config.yaml
targets: ["edge-on disk"]
head_dim: 64
num_experts: 64
optimizer: "normuon"
muon_scale: "match_rms_adamw"
lr: 0.0018
nesterov: true
lr_schedule: "linear"
Rows from block 5 of a small class-conditioned image diffusion model, named by matrix and row number. Rows with one number within an expert belong to one neuron, the router's apart. Each number is 500 + 25 x the weight over its row's rms, rounded and kept within 0 to 999. All counts start at 0. Numbers have three digits each. After the name is the row's rms in percent of the matrix's.
Before each expert's rows are labels from the 100 images, of 14848 (inputs lightly noised), where the router gives the expert most weight on average: "strongest on" is what is common among them. Only what is clearly more common there than usual is listed. The data: telescope images of galaxies (Galaxy Zoo DECaLS). In brackets: how many of the 100.
# router: slot weights (model.blocks.5.mlp.router.weight, 128x256, trained with AdamW), inputs 0-255
# up: expert up (model.blocks.5.mlp.up, 64x128x256), inputs 0-255
# down: expert down (model.blocks.5.mlp.down, 64x256x128, transposed), outputs 0-255

# expert 36
strongest on: roundness: round (42)
router.72 085:465539543525507471479495493491494485493507505460492500507517500489482469516482493499474510499491519533529494495461506526502586487512482484545481480508450490501499527554463507495487488476474488494473465513461485484480485485496483520519504495544513522462482441403512500507498547522531494450480526490525522546507488519502500512494518500473478519519447517472491502479531523534507475527535470492491504534496524464490472485475500515546522502493467512498494483474483505504509466507478533478503527487515458501521529508480519514543511499502531555454515551488557521489468514495485480533544497507503511452498529496512511485515501493494551526481495464530471506499511531487514551515531520552516496522513514534509517501526478494485582505473540494482528512483534490472515514506526496
router.73 085:490526527498502476514507488514487491493514502505485492540526515459476454490496428475458490481484516503558512489477476515502546467543482481545484472508465526483507519541490524507454492482472499486446463512466496498484473481517463511510518519554501528511474459446519476513536503517518484475474558486520506590518501495520505525511524498494476508520455495446492502471506523534521479522559476485518489527530519500466465473512503460542526506519473543500495465449485484508505460530502504477494518506495476505500518493494506519505510509483535533445524542479550499496484491495463482496499517531491511445492492492478514467496499517493535520498512472516467499510499514501528534539522496528508478520474506500509529501511486515454545515481539497486518530466521464491510501473537517
up.0 094:467498505553474514533515492520512502503476516483495493461508484517482528476507486486527479520499552478491496478480485503503429479461553526503484519529527468498513522532521553412484498489501470499523496505514552466545484515489521509496519491523524503494470505510503485482501506507485495502518452490536541514523493534528543505525511488510486458515513488510481510519483505496484495527446468511498481517502514515502497467507498489482482512492527502439512467502509515472498503444500533528536510527442492525476498471495477469551508487520483502539519483488437499519481519515448529555519497500480485466472485478520472502458509507545495476497471510505510489508524472491479470519497512501478502517589459524537478518487516482472454480495510474509500495508447524466480453471533501
down.0 100:483470487559485452493487472471492467501505513501473514504489548509489488534524524519478498542514538506517486485481502500551483481515458459473488491481517513504499421495513484475470500530450508495482483508520476480471469507518521472470473443522478501483502457521489526527501512518491462483487537510516474497533485462517478477491549467509518508467499535484514486463491529461511526504564519494497488512503462447486491462506465520519530491506535479521557488506513542535480493545478451526479479534538535514488512463548471519542494519525504517464498487441490518470493472542493510509514504492511464518513498501508476492517521514547523499505479504520495494518508541483461484498511538526502509500458481452493496481483510481496493462504512507461482483508549497469521526513551506
up.1 102:519505537491519483506484487514501516483528534502489438486513465533525515504521501503506525501483465509492464529475486513483468522454473488495524519479497515499496494446549556542495499495444543500537473500509522454489484517487511513481476514486464511505512503494560484493560457523456493493520559521512472461487480521502512490531508405503452520528518481525502444518472505516512474518490492462482487502504527466477503510486457533522497508528466491524489492513557477527489475514449499472492494496485506483457515476490532543494484495486509520482496519498543495454533478515496503510464485475483505520504529484538516531526492458505500548512497512472484498500533467519487489515493511524473492525506490507504502494539525458494463504502549466466532503478474513545483474546489501
down.1 102:521506445485477484490478514479486488522489528523495476448491491522523541468519485554457528546484498478518506493501459432519487498537483534460504478539504478511490525523473487486527490510514516504517483522512452533503529514514495504481482505481528460461461452447510514496500540532580490482492482522561489490468476460482525484532499475503473513495488535499489456481547500502523474469514511502488502457474519499517524539537518487506502536495485563447505544501473503541487485520510507495501478525539469493479476495489507493461475493508466486460505458537537501456519512485499474484517491455490489492492495532526529459497503545505506504493505521492488483492513537522503471507518504502487536500458474498491525523499513542477508492479468520491506521460514493510502532475480561

# expert 38
strongest on: shape: featured or disk (77); edge-on disk: no (58); spiral arms: yes (42)
router.76 088:517518483545506488504492504494518480486471524529508480483527499532530527547499584492526485509515461509464520517522512481488531546465553478459506518488520466504519493511496483517525542516483506513507549495518501486507533537504493463497526489514527505468520555501551472466505461494494497481440518518487477514483478481460444458493516488437471503502518547492495452485484495480578523498537515521523516521490515486510509460536522526505474499461502515504493521503497508521491519547510448516529504491495498479488483460494487511483497475527468526502488514498532490527532416490505494485505489477459539528484482514547495496516517471496464472533502535486496495509513504491473532516480514497501536479485495514490495551509518492485504525510512489482505519482554468546497510502449504
router.77 104:514484466539469522506516506525460473478490460469556491479523507555474502509444498483480504519536501564517496477517552520516496501459477487477521470522483495507484468504520516493512523519530483482497495495540478488538525474496500497509515509494507518534496504510502486531504506489500453545484506512461466494520520469443515509504488495502495509486531502545527466537458448478517488520516509499521525519494477516484453455490508508470525475470490466449529513550460518499499527519481457508511446481519492492522517507491457470445464439455497506486448458487494516537506465471534514485485511522467509486483534493546537510527536495486536526485485524509486520496526468498472498474510499498495523534479485524497510497465517516517527456501495484551517458532491539513511493510508482
up.0 092:518486497500519550489499522515479513511495518481507473494508461485530497511486486502473485449532455486519430496517475532488493496500498489512481494507528543484519484461504499527553475464480495477470515527466503481508502484472504508486458491479554526484529471484579458529497490495509505485516549486486446501515478526521496505477488499508514502517512484511521499508490512483518454489511475451508530480479510496458478508539448522482498526479535480510478485494517510516543535489511491534540504486435555507515501474484498439483524475533509512475511452526493495488506513477487486476525520507499531485478517471516531478511480460536562527492520474521477519529496549531521488510463481480507531484502521491541510536460550523502504495506529502500458466509508514501495548467550452
down.0 093:481499489505495547521495516531501510535461487516521463507508489526525522490471496466487519462489533513486531490482470490468522508512542484521495536535486532490501480515513476476509496480512508490488503522485508484530482492483515484482519489494486503487477520534553483513463515480522459541504514487541586506470499476511514484533504519491527496482513468505496474485536546527483486512516523503497537518484535481484530547548492509466500524483549516502501493450511498511496478478489495498507502465468449503526489563512490471536503533498480522484516494489482515518520494530507510492530492578513546510543502506508504551496482471480458518550505499505518491533449482504546504504523508520468517472514531484504512509511531497468483442508474506455552526451534545510534483486579497
up.1 099:468537537507502485456510526502515498523447490508490528512496505478495501508508535507537488523472470454474511473491516534473506508526531496468506468503490560498534490535478481479494551481526531489485520473484584531473519502524504494545540505490511476532508504499529505541470475513503452545494509501528482492522498551512518520502507457503544527507521498471503532483523502557554518535502474527475487512509486504518470445547477536468509475508438532515477533507520448499486502504516443508491509498495486445500483518508530454473509507542512506509506513490466549495511470508481507494502476466539497500500476487463477494469492493492448498488476489499491479483515478488501427510492483529470525501489486476457487482498501485467492492507502531498495473491501525512493513491559463
down.1 098:494520527512489487539499505514445472480482492504441477486465548532510486529489479505488543500480491525522481454540513499491507538499501559495473484503511488528518483480535535508501481466493499508470517480490438503506506474492518525517482513515493511497532482495523507504515563503493498495481481502498570496476497505503504510513485495521497508482499534485513489513472539506461509511439475476528455480525516459531547408474494521523456534562480514528477549529496527510500473539480492513450516492520493511481548474507472530478468451523533499503514494494462488488524484526508530486480508499485465546530500515511518515489509485479549478513461476480515500479492470501485442493477456473487478470509534484496488492496524475527488492519453473491493492523503492531484474451503503

# expert 47
strongest on: shape: featured or disk (67); edge-on disk: no (59); spiral arms: yes (39)
router.94 099:523477491505512501482484519514502456455492451521480489525520468515546500508493484500528482496539433541487500496531542493473513543477542459486513533513510503497523505505520532517525503541462486476506543480554467471489510506436504465478490469506526469484533536484539489518456495498474474504473540511459483484515476495489497506505489504521466519497540522481494473546480489471550546488517468510517516507513492483473495537535522493513488503501537485525490509506496516531501509558509468520501482463452451462500476470523486536481460491519453533496511490503480503506531447531529519510473516492499511528477524490533527508499511473527493500505492525528470506512537463497480523526493526519473515486474534525496500511516512476498509485471550461498447537534528526515486543509456485
router.95 089:529438476531511490478497513474486446491490481520474511523533467508533509529514505490530490497558476513457542479526530501480516564476551468475528545493469501496494468525505510536497531521494489461511548517555484462504538514481501460496476517494517482530536543488501477526501476461470478525454543523484483457524479494489507512477497490531503521459531523468507462497471478472535567505532492517545534513500495504493494524508525517485490504499526482526484510528500534519491522508506459508509488476480478482519470473524480475478459494480454515474478489487494492542531470535515504484467541466498520530488533491535496532494530474506494506552496492533518534488531469519464530515515471483488522493465508551514498520496519489470508484455511478505470512517524516518515490528487502
up.0 099:502462516482501450508490488527510520458501478488507531471493542494506458490479510540517493520483489522472496489526482518510550461529517485512508512516520459505471522515513514498476466521495507524545487458480545517502498497493487493516486496503521471525488497480442416451513498507483520539491538500526500504509492479483525523510480537521476455531493485498524485441524490501481476544489501475494516466501506515493493455453520492523466508468535477500479475492481523494419517502493487503501472476452486486522499487493484537452484494491496511502490548524490494526537509531496500535466489526531523506518502509447482504488507503504489485544529482459485485535470521493475491453493529480552486538522514545558513509499549511531462491491469491518483484475508509491488546558530536
down.0 099:477502504450508480516484518512504478527486476494519498519475501503508479486475477511499483480494474479515490459511488478497496553506537479502492496504540474475525459441472431446515506483518497492499444506523449488507499493471464500522516495485475489481500457495489427486521517553498509507498475493529482488495479504498489534476535517543514470451533464476494494471507490511532541530505513489472493521479527534473482460468495471491496473496515512545523522504489479496519483477479507471542508495468505428503476484523526481442475534534502477514491469569486486565492487463489472479481500513461522523481526500523526513489524533471475496463523475483477505480505507485520488513528489489525467566502480464513512529486486513464511486502515522458465506549489516506513499480538473
up.1 094:449490478506460489519507489505524516434486502512548503518508491495512482477480512504523496458503522520504565510498504485493495498481513541509514503511477493514492516448499545503522508522483496454475528526494510547566480441492474489477506485474449463512513531497533508547514473493501500510537541468492469470533504523498492485517479500501525536531495523487506474518495477512556472463517521517506517511504503511485496498496473489535475471499503541479530503495479511537494461553503462530437532506519531516511490464452486478492513517496484518534466504509502539467474484465511484533440511508504547482497478516515471495466507463535460467541515499499477560525510500492477507501521540508499484474468449530510499511529506532525521519490553489466492516452489482489517461495476486
down.1 094:510467524474519467536509528521536492505500553540527497497557475486501478522483471506494492514485521466513505504512483540516515459515504495490512472498517546451503548499478470500476534581479499503475520535453505447451521506505518528476446497513526508499481513519507536532476526499557492458507543495463487484514532495492530493445509506466443455463485492505486518437479458493475518494491488488518476462503511504444493522469463500503533451493514485517488520503506508513519542480481437488537517471535481492505498494478486505547521530494508516535534530512519498476476538469504469510502505468512513479495493507475514465475512502497533477476506506496533468514505503515495504524514524539494503487478503533523540522498525484501496502492480497529484505558505502489500493562478509

# expert 23
strongest on: roundness: in between (61)
router.46 083:472508471471555472492517457509490482517508486512492518497543500461487461498512474478524503496460534459512484506525522570511530476529484513509537500551462488451504529540532522513514506506457491477492511508519504454498465484483459524493532516510504539511521466504530474510526541494495515483486523488520509550461520496537527522517529492484495506542456474474469498504512538505535484467519488465535490544540506487483487479489489474549477481490492510478471480449485498509485496502479505469492506497493467497495505491458526499508544515518531530476505507481531487499491475524498559465506450528457488466491517509488472471506502497515513521492455487540447514527485515494527519488527535539531448530493533537510499497457515475463556504489521495478529541474516486491526516513524494
router.47 085:465469513473537467498543454537483489517495488466486509484528513486444493525518461493547531526442511478484460492463505552535525455519499527522543487545459479469490508522504520507530491507462497502496505527520522488485505490523445514501497512517460546492489481479516472501505514474493505498482524462512538557486537500529531508518529479464497497511457490460495512504523517496523504467505485483533495546528514487472474512507498473555483509534481497461483481463501465530515520503498520472475514486524460482471538460471514528519504504491535526464490515501518494481478508526485514452506424519482524449491542510478460507514518517516521529527460486520468537503499531488504509485495529521521462501509542531500503495489517483483555486494548488495513512482512494469532505479518503
up.0 089:534508460546507438500512489500520504503489454544475507516485476510507437503481467472487512525456522505497529494493459494507408480483500494504516487503526455506479496514510492479504531476467500510524509494537517511529526521550491513473493542516502523525476460548519516485511493494482453540533514504435522463516546514508516509528462485505520465431513511493499475453455464516482512461452502521522486483519503496499487480435497515519485505506498523505533535510496513513480504478474513527540488508496488507504503473511530535524500487498481484538529498517515529462450558535500461492507496472533523509518541533496505512520508519474561521526481488471485489505452505530524511507493498509502483498506550467480493493507532525482461487494506497532515506509502496512467486487457486
down.0 086:527481508537540431461518517465505500482505467483509482527494461501504502460509519524508471533497486488502489544517459472494555503504504501505524493516538508490503494519507479513482505494495496517488508531484525500465497465522506495523489516515451487469500509553509458479479549466513524502487523495570513479471532453529501504502495515481521493521544473529516468472517509481482508480483527483513574487482507511452495461478513481496531516543543518503489545478508499525474530463485479485461493513529572517498546531494533461481513540476484513548467486548491510492499521441500510482482496501518510521548501453519500453474463483507508538511504520518507543493486499540481485519535494497481502528454523516489478497505496490509482538484469503459499518506521507473490551478470475
up.1 097:496489523465514538494487500535524533518537478499455462472525428517510507505515476476527523549460535497473505501517505512481494534513499489480492529512515511499458505482475502492499463505505477458479540524514508502509516553510488482470466516514489547496541497476466474447586476523502526515471491516502527500484442498511512500481505483505463478488489493495508503493448481475531518463515488520522526467507485494503524519522477459490517495483493463468516509501547484494541487465551449517537491520506487491496471480529452544473476490510463485503537512538469495504487476471537516490457473490505536552514505516529479518485527479543514517489480508483511507524511480572503500492482464500543485510475465531505521481508472534475525487491515501485464490514508502499438474518506525
down.1 102:521492468495515504489517503529513460490467505500487450474500473504485502488533517508494491512480453468507473519494495489517488518536561500506527513497476524475530479468470509505516505489495530532507503479509571496491461504461536521518530493501518472442494497478490502481516526489507562501507534431501512499506467501477473509532514497496498558509523505534505499520530440553496505475521524529502455546491533512518489462479494505422487520488465509564471502505486499477493480525455494487526497527495491494487466534451490456491465494514472500492452505511490495515474529541454516496518511507479467491544513443509472489505520481524474501489478500473496510513487536544495498536507429487509515526515491506530517544488476483529449520462480490480475530485527520495484494506518494