{"conditioning": "class", "cond_dim": 192, "inner_norm": false}
Rows from block 5 of a small class-conditioned image diffusion model, named by matrix and row number. Rows with one number within an expert belong to one neuron, the router's apart. Each number is 500 + 40 x the weight over its row's rms, rounded and kept within 0 to 999. All counts start at 0. Numbers have three digits each.
Before each expert's rows are labels from the 100 images, of 14848 (inputs lightly noised), where the router gives the expert most weight on average: "place" is the part of the image that holds the peak. Only what is clearly more common there than usual is listed. The data: telescope images of galaxies (Galaxy Zoo DECaLS).
# router: slot weights (model.blocks.5.mlp.router.weight, 128x256, trained with AdamW), inputs 0-255
# up: expert up (model.blocks.5.mlp.up, 64x128x256), inputs 0-255
# down: expert down (model.blocks.5.mlp.down, 64x256x128, transposed), outputs 0-255

# expert 26
place: top centre; middle left
router.52:538547478532585509443473465511492496489513453504480520484478488563540584535530543484512448535504499475515450568550489518479594495501541516510475444544487383457524462451459543504536538480482507484553570557513571427500521557502479454552534550542476476436497501479502442478549450545478518502441471523543495571408500467532483547529535503526506510535487483488461574457452491484470498438517464451432463555480466448447502430563470525541496464555541517527554583506549447472479488461523545482474557474423472408473538427488436453454567521512504592489556556549469469551521486455480525564460476437427486493458546530489482508521490556415523529547436518503508448552494518430485506524499478556469524566506506498489462555535516570436531518549505494511553534500508483523500515500516524
router.53:453529507489450493496540525541527468530500476532512569457466522506503507560527549479461455576577488492534436542478472427524601489507508497527415459498489496548526529533504482494563530504462488521456479526564555483490556497470456498529482507548459472524528488480431505490436559571524499472437473462512479526466509558524419528560532488473506528538489442429505579497509468519450449494562465524453482503506513403511476519506485444485512507531464521508564522468557404516478461484522569539461533483458459432486433505467497511536513505525486563529605568526533512510505491465464540531495492430484550426419469462524524409434437526450449520500509472414524475534529514482511458493486525583426548496492523535443509474561484587529589563504543519491558477488469535483436460466476431
up.0:454517496483501522491507517506498409528498482515481472464521539578506529508475501492495533565459504505492622541442508551505481517473438524480495507526583532497496540508435549560481457482456503356480509517474544425464475478510378516525492561446512495481539536496405404555528477514514367471431502507572489519421557487529517514511523580512536501576520536529412415467537492487447526455509535508496517468500518410461468523409529542521546469538518518560511523507553532508475472509523504518559509507507441436515522558571552532571489528465455512553487531476558470516501494516459461525506522474488456505559531477512479548483476492511506487517540529475544461508524497526417502434547461490536526534550444442483545522536516482425527486496517455458542552516456529534487478492463527
down.0:434490467457537455497480557495511525519486363476495565490476516524482492470441525464488517473531537464483499508491573430438460457508516515482463459586504576464493502501450577474482544430460508384520506517439465455581491480470494474494498549473513539526481470525513541562593519526491491484517555559509576507441510522518535469524522514465548511468485488555500497546507549503531407506492490482472540509518540488472495465494511567462508456449454545516459544482456483388460492482491441504500431451516442480480551516488506523567485480493558503411540501488571527540545514504507489494594482438482542523463474539545510528457534483539393472483486471486480415485499530434535496549586475521446463540510462581483512491514479460463509518500599498511450465554467522554461584540487543
up.1:443446484511462513479489492463552450513492504564507513544483439478526471517460517487569452584506484453532578506430509451456536555492525504535510496445546498452477530471576476530498615484515510448485493534495555468511501497443549496470461517524519445494520488443648504514515515495491486487512599477489497488540473449540460504519511546502513494504534580488457528528541493508487538451447481520493486576533502476510470552399526446428561505465454521500445499488513432508553517578501479464468487442450522537503462428533617592514508470522490475530483488471491458555522460465482521517463502511512478541537492445509509406447516479521559490503494517488500479561526476475594485422423488456623461447533526527443506515558516476540497538520488479485493521490491573553512474400514540
down.1:501511507489475488491516537438519451502481530574432498506495516535541445539604486526473506444477552493413407528437485416439453480520498527438520402439533479477561523448473550545501517483530533545508520523517489539535456502432521508470497519490450447496518441455611448479509559499477499451502496475541426596468582486526553528554480504465497552490608508498539546508531493528469515497547547525479534492514536512492555496443537578492487453498475536481490511494487516529455487473509489484510495515555445529552509457445444465533552540530454522520488471477522513564495505385522413526527444591551457531465489532499556534436473475520481461481448500418470477430482526485496520485428502517541520517425508596456479485496508492493565502465462512475503444448524487549582518479534518

# expert 41
place: middle left
router.82:534505511560569516471430502469457468475465530457530482526451467567557543531472536454499526504446515474442412495452475521500502419538555530466542507537468473505527468504446534539505508534475535482525509501519502470491445532475509468549463551555472464548512539480554491431524473552447450484487528511494483562419558514528511535565509395495508515528467448432466510461518522481497528431525411498463512591425540456436458511531495455523578538553495557564519545499528554521523496517462580469463556479432456495463534422526527482494550460539549605513509535502559460531569492576476470537476533477443549492470530484476474504465447467403497534581508475497512465525496482562520537557449540522510492543445498550464453480514466483425522524564469441448497552474514493537508560478470519
router.83:539494481533565550454476467463473456530448529465550482514435486546545550582490572483522510495484514472450443454467464520467546478491553523438524465491514453468535470502478512523545496539465493492494522480473469446480446544467446500552444554542484472551510534458539512421544489507469511457478539501484477594432536523502483522527540406471539510550479463406423545473490479528512541440530418489446465502421498423481497483525521496560556532511556530562513544490503488549537535469430629475494545458418438453421521444507500510512582470523501603474522576459525472537530488567484474550487504472475545493537531452524498517482452451412522519581475487477545460544512485506573501554471475526481493562456510508494433530515519434458514517546467455481518546523506483542510517533483532
up.0:552517485460478581516479505476500505492553514555444476494490562536502489475546448476513526475545442498510429458476523486534488547503500470516521480463449538521525550596510523549544551490495516544490511491541577459415514549488493504508548521447433492528524501578524479465465515520497456503523445502455559437479532490433471510536506606549496567531490515446501427545557474464484508479494496455437510554449552500479446561468473606514500525541424530546412503546504500558522471515501435514470503485419468512468527468514499506500505535559444512483504514428463566560490525534501510486499484456462397522452522499452504525469510459514478541478491561509458426555554520435467469610524493615497485493479546471510508552477459430507553441509525479432528516432496540584447460445529523
down.0:497477534442514561543450504493473486543444440492466495514518442517529548494499486495426530471473434505482512450506418502464487446488457424496533591430458474485515540494495432561547474477474581584472521484497501532552504538474526538516507574485552468433553468499422441506503471513523504518534487566485520577543528509508466482524524549470470441440502556484554511509478534405457489515518516461480433516509480499519491480470500495458545518471453479457453539476487528451544500505482601523478568511567510567459519500486477514512601449501497510531536500460443459600510540489484496499488536411493404507523419516487486528515543531504509521494527549452490452463488436439524498448455548477589466465405510496526503484544452509496399481489411580553528553495507453511530486560532492
up.1:537476474438517509521470525490524410466464469470532520526543486443478509438452462550540477536560482495483513533523473489527584493489554520542515595497534515483524537626466464469551524435499508448568527482500471562570520519465554473525434528491508465463492456506424400482537512510608494544427512541440522514485438477479445479476494487542466399527492470485490462513481487509498511467531454485466498472450447479482529497542523510525461571505474515518494500469425435540481559438504445483568509514474582451551468471503454465448496566533472479484484519480408490501451505535521476503463475536495426550569479448503537474540490500499534456450463523506549581603552449449502524516530537403490499441499531491583503504484517547550471463505565518542485583513559526525473480491495493
down.1:495452467463454493438469544462492544474514476470528502422515557547619577544521515501536430499479556506493485506456463513468491504515462623495417530513472487531521534455564549540506493474503410521526518591465405474468500610514543459480471500515494530559526479541425505517499429484512533537466471463599458514464566415485490550457485520473518489539511535513546412579446454512508514477548412492544471548486491570455502544495459483511494569503439521532508575486485488487466487518522459510499496479477433470518509529547510495449576471469495511527502554538461490460497459523386514545453477518452457546466511521439509500532523547484513489445520524493477439426478555428494478505530436514458497536533526563455500465513548516488500530540479520468471494444427538463504504503464529

# expert 15
place: bottom left; middle left
router.30:526480530549558561495469493494470433460445604460525467491459456526509533554466510481493543504448529458503495457493475554528519403513509541443540488506492547497568551468476565572465541545477537539489471512530462477496468497488506512541519556542489454540508533453543487424554534523465468506494559475518444509461502552539521565559556446453497532533464454410444518462490541506522509480508461452482514570462511466443460468550487469521576512509488546537531499506530514530523488583436580438449548472482428438420511448497475525485511454544532543467420525468536477520521463524497441581473535447477510497466567432549509509504489445447513541537487436560437423498467470599490492564525550549488472567426488528458445491494498470460487483534465474496499526452454478543533565475447502
router.31:495504526547549591472464509458484435451506519467528485501423492510520542549443517491490566513479479471451538481531483523555525407515485505456519528453434563501558527507418538508438564506506528530465487520526487463508427478524535526514564571554478470532496540475571505446535465560496449511453540507500451492457517565547558573535553444503477509518429443406481464475481557486500503474517494457487506574488491498459470522493450462518538459521476534540533505499524543573534492562454545463414520493479465451455521423461495472471534472560531547530441502499504461513541480570434480529471545473443481499509562445495482518515463480463486509546525452559445436499435473609429506539507578548520468545421484540449444521484516464471537514586485499495449563501472507511531556552441515
up.0:477458501505504481461470491503486551506415507547508533515462544566520483542501544445473446506455557525507553532510524525481511484445518575527526451504389459468580504473485466611512542451498526556459514547435556469553379503496501552488546526508501525526532503457521474467524552512497521499422568469461511538521511509527536545520526553565467590482546494523494475461529490484439471473520472479510458419409468515517491467510436509532481485551569548508561482446521489432464475579473563511492498519483461411518531601496500425523526514595495552525562565489483481484525471502477423485521501529454508471561549509529491456429533523454498480538487462494508496520488475462423484511423529558556523471405468578455484485541527580491506496498511494488492440514477509521478441545475497
down.0:472458543558539490499458511493468505472540499486476506485533398502498473431514508553507552464599518502534483464511567543489511505551532439525506507499515537533450497462479573534497496506535482570561502489544585446562537482486540453475503465460505538476517541445549469492600515562587469484490463572491461527493469471525513521491488525524550488528469581461417476496557494432498540514424527508497520449594456538518538504469464558502584536485484526544511464494499535516548501488534526521612578597511559477488523497509451490491535476476474531455500487526510560482470542517491600484454538550481547502447434541482425567497552534471529516523534501483467515482494441512428524516480510470495451478532455475466596485473486643532573513483435499508511490487519460516493507537482582
up.1:513460508515536422487489510461504521451458508539507442525496505456459474484527535482472505642490478514478539501511490521501559516542572494583483481430506515467523419507461552580565544460453481510510502593411516565572534467455525525541506508559539549492513439504506461364460488476479527466532442510501527539473508529464490538532521561524451421523476479439454500483544461464483564474516476487474488479527546449471519587570488537436537543489439518528496484514524527451468521468472522528488499463421550524507478474441521434490543525516472541593569519464403529429525441529481497526491500547487492506454529551464550552474543561481507461530507455526487483536509501431499514532482526526460462593523557496546555495507540437544451482534469424465513504443543473520518523499534473
down.1:492488449509553583497554469539485517552547449538542451485532504449490435442540460464509561467553501499558525486511450489463418448493478469528502559516535459550521492533533458534511550457486453584545541401469490510467497568541523513535522504504507462555472392450462458483492514478541536518456419578484508450520531488494438502544526524523438479555482573458511481519554495489433511487473525471487545527565492554520463542499498515487525524494514498480413453483496482510492448536466460468520503490475495503461430516506491548478527465565512503510440524496416513488529446452494499510478488480420512501446447518454472492469510461393505489437502441435497454472487442511497471483520507394512494473627531538543523503484486580470545481459456485601578482558457471512524453526580444

# expert 33
place: centre
router.66:568470485561543567473472523463496444442451501447534433478490496562482570539413490518491537530481474514437482416465479522497529421471524477466532531568446507495552500486461538558486504551520496496496490473523465506555442542568484505536508521543451486560476546483530488452563472543444455548437564553489458511451530554505543539515530458447459530554472435459464542500444512454520470456532482484478558523456449462462518483492497514504545515475482516524537546507487529530500540539433596499501508463485478446478515482440450439443528470529551566513459523549526498536503444553483435534451536461457531451505587432498510531510497458453528498535537448527467459528453447568519517513466550531480484553414451537462420483459574455466574535551547517551473535531491524548520571571459517
router.67:576451495518518556528475490467528470486489551470511435499489391531511546519451509512473538595487402482517432416503545491500544417525520494477514526544449542515512511526397460495526506484495467486473474489527449512511453521571424466495572467516518526503460487493515518439611494505455509530507519522499453553475544544542500570528499462469466550476466407453432528550455506437577475499497471509491523497467449488518492544484504541498509481451566507478578504474469476580478507578463584546458506476516497434494482511441500491497483491467513560524518535547502516501472546601530454514498512483524524438428556439511506534519510475499471495485518486506459482501467494606546487490428538620474516515460443434477432484402481446518526499507541530516533454478505469532471521564448486
up.0:491440491573436540526503461493490445523482556490452492552488431444562460499534430507547560524588473510537578511433531496506480569491446472513481500558484492528500482497436444524481546512494453435517472494498387533446420480532451420513503398578447526469504470427457447528508534501397514479456486486556487578495467445505554519520502503508536537531491509538452486523471481554478468418487511431513535491512511502455489509496486555577516480478588487438534538492444542547491446498480535502519473501487477516448505546486478533483482528509549483517542488505545451518473403421595534513460519444503565488519489502544527499494567462443418484476481470565433454546483484538444495476502533538542557482449556477548508534548523477530537544483501458547495474542476548500553484517478533
down.0:504485483493496498552498483566492461456509491490451414561511538455455492479536534571469464555522473522563522506543513492530586482514552506475457532527540467533408512440519438562520501517565453505483512419513505437550490529500451520486477482531414496569501450403517421531563551515515492525473544515423523477522423523458494498503491510489519503530553534551481540556483517489475512545570493479534517470540490496592558521483482542456496530516477468423512513492507477511437522457492429490515482536507578480509522455528499484535546468433465504504479541458555508458457464555517556488494472543522498557407515632524551513467543505459516540455494591510526458495523555454524607539539496489504474532545535527559469482389525573498496491463534510470529424461526516464489471510502593
up.1:556480509522476657449516443518487489463530474477528594510535552446486466428498493468561463498496483501524384481473463481501553539548475439456534476495515488503529507447498439486496481509546498538496512523489489421566496457454523413508541422524495506476477466513570531503472567548512598478497564525499481538527546497465461457471493600539477531473469517430479438543509471434592511533544480515471478482504500494522524495615513526516434467491553429527510456477516426505452535519473429475483481530463510450535556571602454510502469512543503483486564517516475504483537487429476498457450488474457466463416494507477492522502486570509423498465514491523547516503520517427501448512550542562454503524402515486486531502513498493553545519493505505472500514507451447437537492493565484
down.1:500609442476494475513481474445430563552500522481497449524530536498508552456482532459521431487443497535528501521530582529502501469525433508475537448499558573423516502511491503512457495529501500435479468486562511477471459445485463550510451564482478546485529471498494498486511493555512500637539479551467443463474407471562437545483486430501482584535498509492492486635550458478560463573533532528503438536456503469452509427521455499541482479449503490539538479591529481478545609471504464536489495492535517588458485560479472528491494507524500541465524546495571476507480478530446505548522527507514517430494521517542524399526441479452521470468490489463475519491514536521494534483443465503504524498471480458578512560437539534533535493503443442492444489508503497470563439411529491